config.toml
image_size = 48
encoder_patch_size = [4, 4]
adamw_weight_decay_other_params = 0.01
Rows from block 6 of the encoder, named by matrix and row number. Rows with one number belong to one neuron. Each number is 500 + 40 x the weight over the matrix's rms, rounded and kept within 0 to 999. All counts start at 0. Numbers have three digits each.
# gate: MLP gate (encoder.blocks.6.mlp.gate.weight, 672x256), inputs 0-127
# fc1: MLP up (encoder.blocks.6.mlp.fc1.weight, 672x256), inputs 0-127
# fc2: MLP down (encoder.blocks.6.mlp.fc2.weight, 256x672, transposed), outputs 0-127
gate.126:418500500500472500500500500500398500500500500500549499500500500500501393500500500562500500500500500513500500500500500500500500500427504412500500500500420500500500500500500500500500500500462500500500500500500500500500500500500500500500500500500500532672500500500496500500433486578404500500500500500500500588500470500500500500500500500500500500500500500500511528500500500500500500500500
gate.127:500500500497500500500434413500500426568500500500509500555500500500500500500500622549500407618500500500500500500500500500500500500554453500500500500500500588439381500500372500500496500500500500500500500500531500500500500500500500500500564514463500500449570500394500500500500407500500500500514500500500500500484417500500422479500450500576500500398627540500555500534500595500442500640500
gate.128:500500500500500500391500308500500500500500500500500500518500500500500560500500500575500469500500500519576403500500500500500513500500500619545596500500500409500500500500617500500589391563500539500624500500478500479500500500500500549500500390500500500500557500500500500500609440500500500678500500472525500500500468500500500495500500500500500500500500506500615500500500500500500433509349
gate.129:500622534500546616525541500542500500500500500425399500577504500500500500500500500500500500500500581500500500500500500500409500500500500500529558500485500500431500500500475500470500500500562448500500500500500500500500464480500500500500500500500500500525500500475500430500422588459422544500500500500500500500500453537500521500600451500578500500500500500507543475500500500429500500487500
gate.130:588500500500500500629500500500589488500568426421500500500500500500500464500500500500500500585500507500500373500533500500531500500500500500435500500456500500500500500500500500500432500500514537500500557500500500500500545412500440469438488500428500500500513500540500500500450500500561500449551525500500500457500500500500500500500500500500414500504573500500500500500500500500500541500500
gate.131:377500500523500557404500500500305500427500500492572500500500542481521500500500517563500427500402581418500500519500500500500500500568500500500500500500500500472500500500590393500578500500500580500500550439500500500500402540500490479500500427500500406500628424500330500576578446500583500500500500500500500481477447512437500500453500500500435443500500570500500448406500500500498500500500
gate.132:546378500607500532500500500500484500532500464500605500517610500517463441488385419565500575500519500500500500500491457500500466428500500500500500500592633500558441500500500535494570500500500500500500500500350444500500500518500500500595500500445500537500425500500500441500500421500613500348500628500500500500500416500500549619333494500500500439487500500360525500500399382500428483500586
gate.133:471500500500500500500500480500500479500500500500500500500500500500539535500500518475500500500500500500500500500532500500500477500500500500500500500500500500500500500500500500500500500500500500500500500500500500500500500500500500500500500500500500500500480500500500500500500500500500500500500500500500500500500500500500500500500500515500500500500500500500500500500500500500500500500500
gate.134:388471500500587500500500500500500500500500500502500500500424420452500500500500500492591611500443500540500500500500500517500500500500538500500620500500457500500500500513536500500500410433500398500546683500500357500393500567568500500500500644500500500500500500459500500500500500500500433500500500500588457500450500500500401500500604500500578500500500500500500500500500500500500500500500
gate.135:609500434452581500500492500500500500587388500331468500500500500500500500500500500500613500500603500367500549500536500564500500500500385500500500500500500500500500500563500500500500508500500491500381500500500500603558500527386500500500500500500500500549500407500500717500501500431539516500500500500500415651500351522500500542581401500500500500500500500502426500500500500544584500395500
gate.136:500500500541520500500527500500500500500500372490589500438604500500500454636500500500500500500500500500500500500630467461549500500500500500500500500544500500500342500500428490500500574500573500500528500500500484500500500500592500500635500475500396500500500500500655342500500500500500420500451617500435605500500500500500500549500369684500500496400477664397573500500500500500500500500500
gate.137:500500518500483500500480500500500500500500500500500500500500500500500500500500500500482500500500500500500500500500500500500500500500500500500500500500500500500500500500500500500500500500500500500500500500500500500500500500500500500500500500500500500500500480500500500500480500500500500500500500500500500500500500500500500500500500500500500500500500500500500500500500500500500500500500
gate.138:494500500648620500589500500500500500500500436500419500500500436500703500649500550500500500500410500500500440499758446500500500500500500500500451526446500500445500500500500500588500500500500500500331500399706500477500500401500504494500422500339440500500500500500500609500472500500492623580477500500550500471500468459500521500500552500537518500593500485513500500610500576500500500500492
gate.139:500390500536592500500500623511500500500500500500500500500500500500500500549500500500500500593500500358465405500518545500500500500500475449500500500416474500500500500500500500500500500333500407500500406500500500489500577436560500500500616500539500568500500423500500500423500390500500446500500500500550500500500422399548407500500415500633673500235500542422534500573500500500500465500500
gate.140:500531500500500500468500526500500500519500500500500500500500500500500500500500456500519500500500500500500500500462500500500500500489500500500500500500500500500483500473500500500500500500500500522500530526500500535544500500500500458500500500500500522500500500500500500500500500472472500540500500500473500500500500536500500500500500500500500500500500534500500500500500500500533500531500
gate.141:500452554500471419500462500500500500533500432500500500500485455500551500500570500500500500563539474474500500544500500500500500500500500500500550500500448500500470480500500545563444481500500500536500500500500384519500500500500500500564500500500500500500500500500500500500530500500500500500500473444500500539500456453500476469530500554500500498500539500500553451500500500555434500500500
gate.142:541492500657500602569500676406410500500396534500518587598620500400500418500464500557500570500500432590500500500500432355500321419500490398609550500514637529500500500500500407500500679480500567500672539500385462500465381487588500635581500600500500571536500500500608475470468552437500500500500500559473500500500500500482500500500500500500500485500526500500500500397382500500500500500643
gate.143:500500434500500426452500500457500500455500500500500500457500419500500500500500398500451500503417506500500500510502500500500562500500453543414500500500500500500549500504500500498500500500500500500583561567500500500543500565442500500500592500424563444500500500500500500492500580569500515500453500500527500550443500561603399431500500542500500500500500479500419500535462500500500457454500
gate.144:500500500500536500500500393500500500420500442500500500500493500500500500500500500500500500500331500500463500500500500500513500500500500500500500489500500500400500500500500500500500500634500500500500500500500441500500500500500500529500597500500500389401489500389500500594465500604611500567500500500500484500500500446500500425500500500500500372500500536500500500500500570497500562500500
gate.145:500557500500500414456500484500500500473432500481463500500500500550500500501500520500570500369500500500429500500500500387500500523615408586500666500353500500500500432500500601500500538500500500500500500500500500500500523500500500500500500500500500500500500500485500491597500615628500435550500603500520500500500459420500500500500500477500492500500500560500500500411500573500500500362500
gate.146:500500561357421592500500500500438413500541500421500463500500535500500605402500427572500500576500500500500447500500599572500500500500500500500500500500500500581500500500500500500500500500500500500635500472500500475578459488469500427500500459578523548500500621555500345500415342452500500500500500602376500500500500500374425500500463556500500377500500412584500500295500421500557500454376
gate.147:500551456451500500500500500556383500513500500365470605521599500580543500500528500500500500593500500500500500500408500500500500564500500483500500500500424500500564441500398500501500622500385500500500500442420454561420374500549500500500500500620500500500431404506540500485500500500504500500500500500500500500500500533500500500500500500500533500500465505500376500500430418539500490500669
gate.148:500500500500500500500500500423541500547500500500436500500500500500500561500619500461440500500500500467532500500500500500500500500500500500500500500509500440500475500500500563500471500469444523500487500500500500500500500498500500500509500500500500500500500500448486500500500500500500500492500500500500500500500500509500517473581500500500500457500500500459500545500500500543500500500503
gate.149:500500500500500500500500500500500500500500500500500500460500531500500500526437500500500500500477500500500500500500500500500500500500500500480500500500500500500500500500500500500500500500500500536500500500500500500500500500500477512484500500479499500500500500488500500500500530522500500500500500436522500500500500500500500500500500500500500547500500500478500500500500507500500504500500
gate.150:500500500506576500500413500500374500500500500500555590542500448457571500500537500540500509500489618500500513500500500500553512500500523500500500500500500500500500500500447500500500500500500500524500479500500500599448479500500500432500500500625500588500524500500500471500500500500500420500500500550612500500545500523500487474500500500526500500500500500500500500500500500500500405500492
gate.151:500500500500500500500500500500500500500500500500500500500500500500500500500500500500500500500500500482500500500500500500500500500500500500500500500500500500500500500500500500500482500500500500500500500476500500500500500522500500500500500500500481500500500500500500500500500500500500500500500500500500500500500500500500500500500500500500500500500500500500500500500500500500500500500500
gate.152:500500500500500500500500500500500500500500500539500500500500500500576500500500586348500577393500500500500500498495500500500500531500500500500431500585482500371625500633436500349500500483500479379500458500542500500500430500500500500500500500500500500587542452500500500641500500500500500500424487500500409569403500500500500361500500500492500500500500534500549500500591485477500500500500
gate.153:500500500500500500500500500500500500500500458500500544500500399428500500500500500500500500500468535500500372500500500500563500446473376500500500500500436500500500500528500500500500500557500500500500500500500437507683550500500500500445500500500500424604500500500578500500500500500500500500500500500500500500534500500593467544552500500500500500500548500423500564500500633500518500394500
gate.154:500457500500500451500500423500412500677500500396500500443726500500500500500500500566500597500500500500359500500500500500500691500500500500394543500500500500464500500500500500555500500500483500500500500596374434515349578500611471500500407586642500500529380500500500500500560500500500536398500500500427500566500500500500500500646500543500422500500500592500445471500406671500593433532500
gate.155:500500520500500500483500500500500500518500500523500500525500500500500500500483500500500500500500500500500500500500500500500500500500500500500500500500500500500500500524500500500500500500500500500500500500500500500500500500500500500481500500500500500500500500500500500500500500500500500500500500500500500500500500500500500500500500500500500500500500500500500500500500500500500500500500
gate.156:423502500596570500500500319482500515500480500449500500500500457500500500575500500500489500500533500500500500442359500507500500500568466500370610500500500489500500596500500500500421500500500500500500358531500500500606500490500500500500500452500454570500500500423591500500500500438500409500477500500500500500436500500500500500500500500493500562500500500500500500398604446500500500478500
gate.157:500500397500500313616500540500500500500500441390500500500323500617500500473500500500500556534500500500381500532500500500500500402496500453395578386500662553500500536500580620500500500500500488500500567500481433552500390500513500500500500500500500500500500462500500500500500500500500500500542500500623500500500500500500500551500556600500500500487500500500500493500500500500500500500563
gate.158:500423500500401486500500500500500500500500500346500500500500626434364500500319500500500500500500500572575500500500500500500500500521500500582500500562500469419500500500500500500500500500502488500500580500461500500573500594500592424500500500621500513500500500500500500398594500500500500500500500500500500500404500511500500500500500500500500421500500500520397500500470500500500500500500
gate.159:539524500500500500500500500500495500500500451500500500500500500500500500500500384500500594500500500500464500500500500500465500500500589349500527500353500500500500500500500500500500500500500500500500500461500356500500500500584500500506498500500397500500500500500500500500500500500500500500642500500500433534500500500500500500530490500500500500413500500500500500485500500500500500389500
gate.160:467500500500500474483500500500500500500500500465459526453500500500500500500500500551452484500500500477500500500500500500500500500500500500500500526500500500500500500500500500500500500500500500500500500500500500500500500500472500500500500500522500513500509456500541570500467473531500500500500500536456530500500500500533500500500500500500500500500500500500500500500542468500500500472500
fc1.126:555476500574500556500500500500500500500500424500500500500500500500515500397500500500500500500500505527500441500500500500500500500500431500500500500394567450500539424541500500559615597500500500500500516500500500500500500529500500500561500433500420500500500500500500500535500416500500588500500500500500500445500500500450500500500500500500500500550500548500500500500500442500500500500500
fc1.127:500500500500500388558500500500500500500500527500500500500500493500445500506500500500500500500500500500500435473500500500500551500473500500500500484500500550479500552500500500442500475500500500500500500500500414500500360500500500500500500500500500500500619500500500500531500500500418500500359500443500500500531589500500500488500500500500500500458620500500500500599500594500500615500436
fc1.128:618500500500500500621500500500500500500500537389395500500500500500454500500500500500543500500504416500500532541500500500500500500416500500456500500500349500500500444500602539500621500500500500500500500395500500448500500486542500500500585500500475489500380500500500500500500500500500500458500500500500500500500500500500500500500500391500564599500500500591500500500500575500400500448520
fc1.129:500500400500500500479500500500500500567590500500500613443551570500500500577500500549500500500500570500591500500500447500500500500500500500500500500500500500540432500500500503598436500486500500538500500500500500500500500500471500500560500500500500489500503500500512500617500500500500500405500500513500524500500500500500500543500500546451500500562500500522500500500537500500500500500500
fc1.130:500500500552500500500500434500500436550500416500496500500501500500500362477500548500480500500500500500574614452500445511500415438500500577500500500500410500475500500500500500500500500503500500500500500500535500500548500500500500418500500500568500500500475500500563500500500416500412500500500500500500430500500500500500429500500500500500500500500500500500500459500460500500500589544446
fc1.131:500500576500500500613500500500500500525524500500498500500431500405446500500500500500500519478615475500500581500396500500500421394379527500507500500500500500500583500500397500400500569500500500500500500500526500500500585500500547500500500500412500521500500500594500594433500513500500500500583511500500500456511500500500500500535567500500613500500536500500370500500430500631500500500567
fc1.132:397500397500447500500602500468500500500500500500500500417500500500500500395500500500500500500420500488595500453483582500500565500500500500500432500478438531500500522500500500500500500480500582500500535500638530405516500435416500500500500628500468500383500500500500629500500566500500626654500587591442450500515500500485500500500570500398500500500493500500474500584500500610558500570500
fc1.133:500500500500500500500500500500500500500500500500500500500500500500500500529500500500500500500500500500518500500525500500500500500500500500500500500500500500500500500519500500515500500500500522500500500500500500500500476500472500500500500500500500500500500500500500500500500500500500500500500500500500474500500500500500500500500527500500500500500500500500500500500500500500500500500500
fc1.134:500500500500500500500500500500500510500500500500500500500500500576500500500500569500581500484500500564500500500603568585500500500500533447500500500500420500500500500500530500492500500500474500500500595563500410500500500500500500500500571500500500500500498500444500500413500500483500500578463500440500500500500500500500496500500632500500500347469500500500500500500500500577411500500432
fc1.135:500579500500544500500435576604391500439500405500500500500592530500500500500500546523546491500624587500500500500500500500500563500500454462462500578500500465500565584512468500500500500500500500500500409500486453500500417500500500500500500513500500500543665500625463500500500530500500500543500500500510500500364500500597575500522500500500500525500500500500398532523411519500500374606500
fc1.136:456537500500500500500500500430500500357500500425364500500419500500500500500500500478331500529500607500554500427500566500480466500500500500528434535482500420381597500500500500500612500412500500500465500490581500300519646500372639507417500500354580451500500500500435554500500411500500372654500421500500402500533500500500439500546500469390500500569500372561481551500500639500500556404512
fc1.137:500500500520500500500500482500500500500500500500500500500500500500500500500500500500500500500500500500500500500500500500500500500500500500500500500500500500500500500500500500500500500500500500500480500500500500500500500500500500500500500500500500500500500500500500500500500500500500500500500478500500500500500500500500500500500500500500500500500500500500481500500500500500500500500500
fc1.138:500398619396500500512500500500610500500500500418500500500500547565500500500583500470500500500500500500500618500500592500500500575500446557500500500500500500500500498500500500500500500500500452564500416566345500500500552496500500500350500500500555500492559569500500500500500500529500409474500500500500500398500500500500500617602494500500500500322417500500622500375529500500500500500500
fc1.139:457535599387443500500500500500500500489480500500500500500500500500500563500500500414500500500497500500412589503500500500564579500500500436489594421500500500500542477489500500567500500500500500437500500500423500500500411596500500530489500446458500500500345500500500500500500500500619500500500504500500500552500519500505500455617576500500500295548500483500500500500500500500500535421500
fc1.140:493500500500500500500500500500500500500500500500500557500471500500500513500500500500500500500500500500500500500500500500500500500500533500524509500464500468472500500500465506506533500500500500533500500500500500500500473500493500533500500500500500500500500500500500500500486500500473500500508500500500500500500518500500500500500500453500500511500500500477461473500523466500500500500500
fc1.141:500503500500541500550500500500500500456538475500500500500530517516502563500500500500500500500550500500500500514500500500500520500500500500500500500470500500541500500452472500500500500500500500500515500500500510458435500500500502500500549573500500500477411500568500500500434500500500500500537500528500500500500500500500500500500500422452428473500500500500500529500500500572500500472500
fc1.142:396646500500500500411500500500506500500500500566439500500505500368500347500348500500492477500500387526575569500500500500451500500363500408523500500500500426500438500455500500500607456668630510500500708500500500500616500410500500500336500745500500500500500500500500591500500500500500500500500500614512500608500492500378500500500500460566500751729500440500500500500304500500516500500562
fc1.143:500591482500548500425467500500500500386501500500500500371435500500491467500500500414482500500500500500394500500500500500580676500500425500426423547575500548500500500500501500500500430500500500500500571500500500500616539500500427500500500500438500500477500500542541500500500500500422500500500500500461500500553500500500504500500500500458500500577500554459406500500500500500500500500521
fc1.144:512500500500500500500500500500500500500484614399500500500464500500500500500500500500620500500500560500500441500500426500460500528500500511500500500500500500500500500552500500431500420500432500500494500500500500500500500500500500584547500500500500500411500500500610500448540500500500500500566500500585500500620500500500532500500441500500500500500570500500500500500500500500500500500500
fc1.145:500500500488611500557500500510500500593591567500500548544500500551500500545419500500500500500548500500581500500500500609500500500500500500374402500500500382500500500500537434500500598500500550472428500500444500500500439533541411500433500487476500422500500500500500421500500525450570557500500500500500500500500496500500500557500500500511567500500417500500500500423500500494445500474500
fc1.146:590500403541500500465614462500590500597375500500500500500425500376600548551387500464500500448500500500500500500500434500382528500500577530539437500500500286500574500500413500601605591500500500500440397500500390500500603490589540500500458549500422500500500427500500690500624603500500585500495500395500427581451500467623632514500438412429500500500636500500641500584500606500500482500544
fc1.147:500500367500500537500500500500567500500585500622507449445500500422500500500500500500500535500500500520665502500500500545500396500500500500537322500500500500500428326500500467500500557491500500500574522500511568500569381500500500500500500605599341616500500500500500434500500500505500500386519500402420500500500500371500592500500500500500500500500500417500500500500500557500428500638500
fc1.148:500500500500500500500460500441500500595500500500500450500500500500566500626500500500500459500500500500575500500500500500500500500500393500500425574613624407500500500500432500500500500500500500513500500575500500565500490550444500500500500500500547500500473500447500500563467500500477500500500500500500500468461450500500500500500500500500500500500500500571500500600500500517500537576500
fc1.149:500484500500500500500500500500500500500500500500500500473500538500500484533500500463500500500500500500500500500500500482500500529500500500500500500500500500500500500500500500500535500517500500500543500466500500500500500500500500500500500500500500500480500500500468500500500500511477500500500528453573500500500481471490500500500500500500500500514519500500500526500462500500500500500500
fc1.150:500500500487500402500500546442503500500500539500500500500500514500500500442500500500500500500500500500405500500500500431476500500500500500500500500500500500500500500466500500500500500500626500592424500500489398500500500430517500500500500500416467500500500446500500500500426500436446500500500500500359568608500500442500500575591500500578500500500500500500500500526500500500500536468500
fc1.151:500500500500500500500500518500500500500500500500500500519500500500500500500500500500500500500500500500500500500500500500500500500500500500500500500500500500500500500500483500500500500500500500500521500500500500500500500500500500500500500500500500500526500500500500500500500500500500500500500482500500500500500500500500518500500500481500500500500500500500500500500500500500500500500500
fc1.152:500422467467500500600371532500498404500500500500500398500500578500529551500500500500554500500500429556500500500392500363500500613500500500500500500510560500452500500500403500500500500452515500479500532500500500543500500500500500408500500500500485500500449429594500394500500500500500500500500500500500560494500495500500500500600500500500500500500450500500500444500500500500500500500500
fc1.153:500500500500500500484499500500500420500571500500469500500500495550500592500500500500500500500500500500500541579500597500500500500500500500500466500500500500500500554500669500554500500500500431500500500451500500500500574409500500500434578500500500500500500500500622460500500500500482489545628500412500500483528500500500500500500579500500500398581500500500500501500500500590500500500500
fc1.154:621500500500500607600500500500500500392563500500500500500547620497500500500343500500500500500500593500500446500411548500500500497500500500500470500500500500500500607479500500500556500500500500500606500403461500500500500500324499640500500500500500503389500495500377453484500500500605564500580500500500500450558500500500416522443468500500500500500500432586500536500462586406457499500342
fc1.155:500500500500500500500500500500500500500500500500500500500500500500500500500500500500500500500500500500500500500500500500500500500500500500500500500500500500500500500500500500500500500500500500481500500500500500500500500500500500500500500500500500500500500500500500500500500500500500500500500500500500500500500500500500500500500500500500500500500500500500521500500500500500500500500500
fc1.156:500500500500539500500598500465500500500500396500500500500572500500429431500500500500500500419500500500500508531502500500500491500518500541500500500451500500500500500500500500500473500542500435500556500500589507500519500500508500525457500500550500500500415500500549500500500500500500431500500500500500523500500500500500500500646500500500500585500451500500468571500588500500500500500500
fc1.157:470621500500500500500500500500500500500382500500500500500500500500601500585500500500500500500409500500500592500500594500586500541500497500500500500500500450500426399500500500500500500500500455500500500500492440433627444363500500432607500550500471523500640500579500500570500500500500500500563500500492500500500500556534403375422403500500581500591500500500500427581500593594500587500500
fc1.158:500500500500500500500500500452500500500500500500500500500500500500500500599500500500500500500608464500500447500397500500500500500500500500500500500500500500500590500500500500500500500500500500500500500514350500572463500500500500427500383500500500500500500500436500500500490500572500500500400500591500555500500500493500500500500500500500500500500500500500439500586500398500564500500500
fc1.159:500500500500500500500571500500517500500500500500460500452500500500499500500500500526500416500500500500500500500343500500500500500500500500602461455500500500500457474417500500500500423500500500500423474500500500500500500500500500500477500500500500500500500500500500564500500500500500549500500523500500541371500500500500578500327500447500500500544500500500434554500500500500500500529500
fc1.160:564500500500500500500473445469500500545549500500500500500506460500465500500523500500500500556500500500500526500500512539500500528500500479500500476459500500500500500500522500500545500548500480500500500542500472500460500500500500500465500500500500500561497535500500500518500500500500500500500535500546527557500456500469500500500535500500500500500500538500500530521431500540500500500500
fc2.126:500500500500500425500572500500533500500500500500549500563500525500500426503500503500462500500500500622550500421519500500571500500500500500515585500523500557500500500500500500445485500500500586500500500500500500438500500546500500500500500552465497500500497550500422426500507500539418500500553500500500500500500500469500500500500561500500500461500500482500500589500494559500500500500500
fc2.127:500500500500464588534500500500500554500500500500500559500500527500500500422500500500500500500500454500500500517500500500500500510500665586500500500500426413500500508500500500405500500566500500500547500500500500499500500500500500500500500534500500500500500459500500500423464500482500500500500500500500417500500500568515500425500500554361500500500441500355500500500500428500589500500439
fc2.128:500500566500500500415500630578500525435500500587500591450486389500454500500358500443500500500500582500500500500627500500500500500500435500500500500523500500551394500500591500500507500515500500422551500500500518500500500567500500500500500471500500500500500500500500500369500514614500500500500500688500500367500500500500436500500500610500500500500500500500500585500500500500500500500500
fc2.129:500500500500500500500488500500500500508500581586500479500500403444500504500474500500549500463500500500500500500500500571500500500500437607500500500500500500500500500500500500500500500500500500500504500578500500500500500500500545500412500482493517547417558500500500547453500500481568417543515500500500426500500500500500456500546500500500500544500500510500500500500411491500500500447500
fc2.130:500533500500500500497495433500534398500500520500500500500500500500500500500500500505448500500500529500500459519500500428500500551500500545500580520537500501500500581500500500500500544500500500500500452500500500500500464500500459500500500500604461500515507500545500500500388500500481454500500600500549500500574500500500500500594500500500500500589500465500532500500500431500487500500568
fc2.131:593586500500500500482500500500500602536500500448439500500500500500500500500500500387500582500500500415500420500500500379614500404500437500500544448562448500500468500500500500665500601500415461500623500547461500500500439607500500444500624500492587541500525500500548500547500500500500572500563500606500500500500500500500500500500500500500500558500500632500381445500542649546500500500500
fc2.132:500500571575500641500500500500500500500500500500500436500622575500500500647500493460500500500391500500500500500550500387500465593500500500727500500466547500500500500362483500500639579337500500470544500471500500576500492500500500403650441500465464500371500500500582500500500544684500500500500510500500515500500542399362410500500500500500600596337500500500455500438500476587500500500415
fc2.133:500500500500500500524500500500500500479526500500500500477500500500500500500483500516500500500500519483500500500500500500500500500500500500517500500500475500522500500500500500500500500500500500500500500500500500500500528500500500500500500500500500500500500500500500500500500500500519500500500500500500500500500500500500521500500484500484500500500500500500500500500500476500500500500500
fc2.134:500500500452500500500500399500500500625532423500500500651500571536500655536517500500500500448525500500500596591500500500500500500500448500500500500500595500500500500547613500552500643500500457500500500492500500497500500500500382500500500500500500500549416596500500500500500500500500379500500500500390500594500500500501464500500500500451500500447500500500500500412438500500500500500500
fc2.135:500500600591500500500500502500516526500581500500452421434500500500500500527500622500500500493500587500500500427500500554500500500406500579500500486427500500500500500500500500500607500587500417617347500565549433500500483500500593500500500500500500500500500500500449437496500600500500500500456575500500500430500432500500500500357588463394500458401640500500537500500500425500564378433500
fc2.136:520541500425609500500500500500563500500500444500500574500608500500500500500500593500596500584424500510500500500481429325500443500611619500500500500500500500602500500576500500500500405394500500500500489499500308500520612474632500500500500557494500500500500478641621500613500432500429500566482500438500500545500500500500500500500500458500560411500617500444500500500521481500500500500303
fc2.137:500500500500483500500522500500500500500500500500500500500500500500500500500500500500500500500500482500500500500521500500500500500500500500500500500500500500500500500500500500500500500500500500500484500500500500500500500500500500500500500500500500500481500500500500500527500500500500500500500500500500500500500500500500500500500519500500500500523500500500500500500500500500500528500500
fc2.138:500500500500500387409500500500500500500500500500500500500500559500500500500500500500430500612500500500500500442500500518571491545551581484437500529536500500500379500500500544379550349462442536500500643500500405500500535500496383500577500500500500500500500506552500500500500470362504316637500411500500500500500500500519500576500500500500500500484500500426500500500500551500538500500500
fc2.139:500500500500578500500500500500500500609500554500500577500500500598500500419500500628403615500455416500500500414500500355500500500537517500511500666500500379500500500339403500500586500500500500701609500549604500584500500500500341500500500500721500500500500500500388500500432500500500392528500500500631500500405500500500554500500500398500500500500435395500500580361500500651500500500500
fc2.140:487500500500500514500500500500500500500533500500537500500500500500500477500477468500500500487500500500500500500468500500500500500500480500500500500500500500500500500500500500500521500500500500523463500500500500500500500500500500500500500500500500500500500526500500463528480472500500500500500500500500513500476483500500500500500500500500529500500500500471500500500490500500500500500469
fc2.141:500500500500500500500500500500524500500500500500500500466455500537500463500500491440500565500500500500500500500509500524518477470476500500457548500500500477500500500500500595500548453478425547500500500500477500500500500500500470500460446468500500531500454481500458500500500500457459500475466500500521500500500500477500500500500505526500525500500500531500541500500543500500539500561500
fc2.142:500486500500500500673496500411500477529500478500500500500500484500500500500556597500500500500500500500500500500525343500500500500537500600441464500500500592450500500500500419500500500500500608586500500500403500714405500500500500500500500372500590500469500500500561500500500500449500500578364633500533500500500696600500500537500500540500548500432644480500500558548500545412500500500447
fc2.143:500449500500500500500490500469500431455500500500500581486607500500500500446530500519500468500500452500390500500500512500500500428500500500500500446528500500545544500549483500559472500500458500539500500500500420500413500500576500500500609523500485500603500500500500524500500595500500500522500548500479485405500504566536500487500460500500440500500585456500500500500500500500500495564500
fc2.144:500500500500500500551500443625500500529500500500608632500500500500623500383500434500500500500500500500481500500408500500621500500500500500556500500500572397500500500500500437500457500469500500500475500500500500510518500581500500500500500500500500500500500500500500383500500500569572500500500500683500500500500500500500500500500500471421500466500500500500500500581500500386521500500500
fc2.145:500500515500500531500500672500500500500513500500547500500550500500451500500435501500584500500500576429500500500500500500500500380565493500500577500534495424442455500500587500500500394500551415500500500500333464465524559500500500500500506500518500500500500500500500394629500500500445500540500500500500407518500490500500500500594638500500500508500396500369500500500500500500500500500409
fc2.146:500500501587500500612443500500500525496581536500587500500500500500500486500500314612500500500500481632500500500500609500500582490500500500616495582420500500500500500503500372500500449500500500500500500526500658500500535407517500461500593497500403500500500356500500669500500500467500500500500500500384500500500594392449500583500500535500500500500451500435480343500473500510500362500500
fc2.147:500634500500500543626466500500500500500457503500500500557500500373500500500531500500500500500500500564500500500500500500500500500500442500500500428500500473500651573422500500500500500496500500500409500500500500500500500500554500500500500390500521500500562618500500500500541500500500500500440500500500500569570500500500591304500500500500500500500500500500500500530500500500500500429500
fc2.148:500500500500500369500500500500500500500428500500571550500500500559500530476500500500500500500500530615395500500500500500500500443471500530500500500565500500498500510443500500500358500475500500500500500500556500437500500500389500579500500533500500500500597500500500500500500500500500500500500500500544525459500500450444526462500500500471500500500538500422540563449500500500500500500458
fc2.149:500500500500500500500500500500482500500466452500500500500525500500500500528500500500500500500535500500466488500500500500500520500500500500500500500500500472500500480500500500526500467500500500500500500500500500500500500500500521500500500500500500500500538492500500460500500500500518500500500500500466500500456537500500500500500500500500500500500457500480500500481500500500500500500500
fc2.150:500580500500500500539444500500500500500500500569500500500500500539462500500500500500383527500500500500500529500500500500594495500523500500500500500500500546500500605426500500588500500500500500551551500500500500500500500372500500420500500500500500445500442500500424500500500500500500500500500416500500500500500500545500500500500500570500500500500432500500500500500574559500410500574500
fc2.151:500500500516500500500500500500500500500500500500517500500500500500500500500500500500500500500500500500500500500500500500500500500500500500500500500500500500500500500500500500500500500500500500500500500500500529500500500500500500500500500500500500500500500500500500500500500500500481500500500500500500500500500500500483500500500518500500500500500500500500500500500500500500500500500500
fc2.152:500500500500500410500419500500500500500500500500402422500408500500500500596500445427500402584500500500583500552500554500500500500500521500521500500500500500409416500500500500393410500500500516500500436500500561500500551500403500500500500451500500465643500500435616440500500500607500470500500500500500500500478500500398500500445500497500500500500500500500430500500604500500500500500500
fc2.153:500647500500500500439500432500459392500500500500500500500500500500528500500500579500500348500500500500500570500549500500466500442500500554343500500500408500500506500500500555500526515497500500500500500500421500500480500500500547500500475500500661500658500500500498500500500500500422500500500500500452500500500520500500500561416446500500500500500500500500527500500500632500563545512500
fc2.154:500500500427500500500500470500500500500500568500500513445594500500550500500486369500602500385500500500500500617500500570500541500588500500500500500425358500563500512595612500500674500451383500500500256552500500494598534500500426500660500405338500500500365366500500500489517500500413500377452324404500559599616500500425500500530525500500430500500500500500500500500500601500589454500596
fc2.155:500500500500500500500500500500500500500500500500500500500500500500500477500500500500500500482500500500500500500500482500500500500500500500520500476500500500500500500500520500500500500500500483500518519518500500500500500500500500500500500500500500500500500500500500500500500500500500500500500500500500500500500500500500500500500500500500500500475500500500500500500500500500500500500500
fc2.156:498474500398524500500500500500500500500540500500500399448500500555443499500500500500504500500500453500500404500500500491500448500500500435524500428633581555512438449500550500500500566500500500500500556500500500390428493500500531500456500533426500500500500500500415500500500500504500500500500500500500500500500500500439500500500500500518500500500500484500500500574500500534500500500500
fc2.157:598416500500500500500500500500512500500500500507500500500500500500501500576500500395500500438500500500500450439500500500500425500500500509500500500500399500500394488558403555540463500461500422500546500500500500500575500575500500500672500564500500378418500403564545602500447500500500507611500500500485500500500434500500500500500500500515563500433500318500500500500500500500500500500500
fc2.158:500500500500500500500500500500500500500500440502602645532500500500558373500500500500500500500500500500500500374415500500500595500417500500500500500372500548500500582500445500500571500500500500500500500650500500500500500500500500500511500551547386500500510326500500500657500500520487500606381570500500596500500500500500500522445500500487421476500576500500500500500500643547593500577500
fc2.159:500584500500500500500500500500406500561500500500557500500500500500500500451500500500500500500500500500387500500500425500510571433500500500500500500500500500500500500500500500500500505500500489500500462500500464381500500503500500500500599500457500500500500500500500500500500477500500500500500540500500500500433500475500500500500500500500450500500500500414500500511500500500500500469500
fc2.160:500500500505500500500542529500500500500500500520500500500500500500500440500453500500500556500500500500500500500514500459500500500500500500470500500500463500500500474465456500510500453464500500500500500500500541500500500457500498535500541530500500500500500500531500500500485500500500484500495500544456500500500548529500533500500500500500500527500500500500500500500500475461500468512500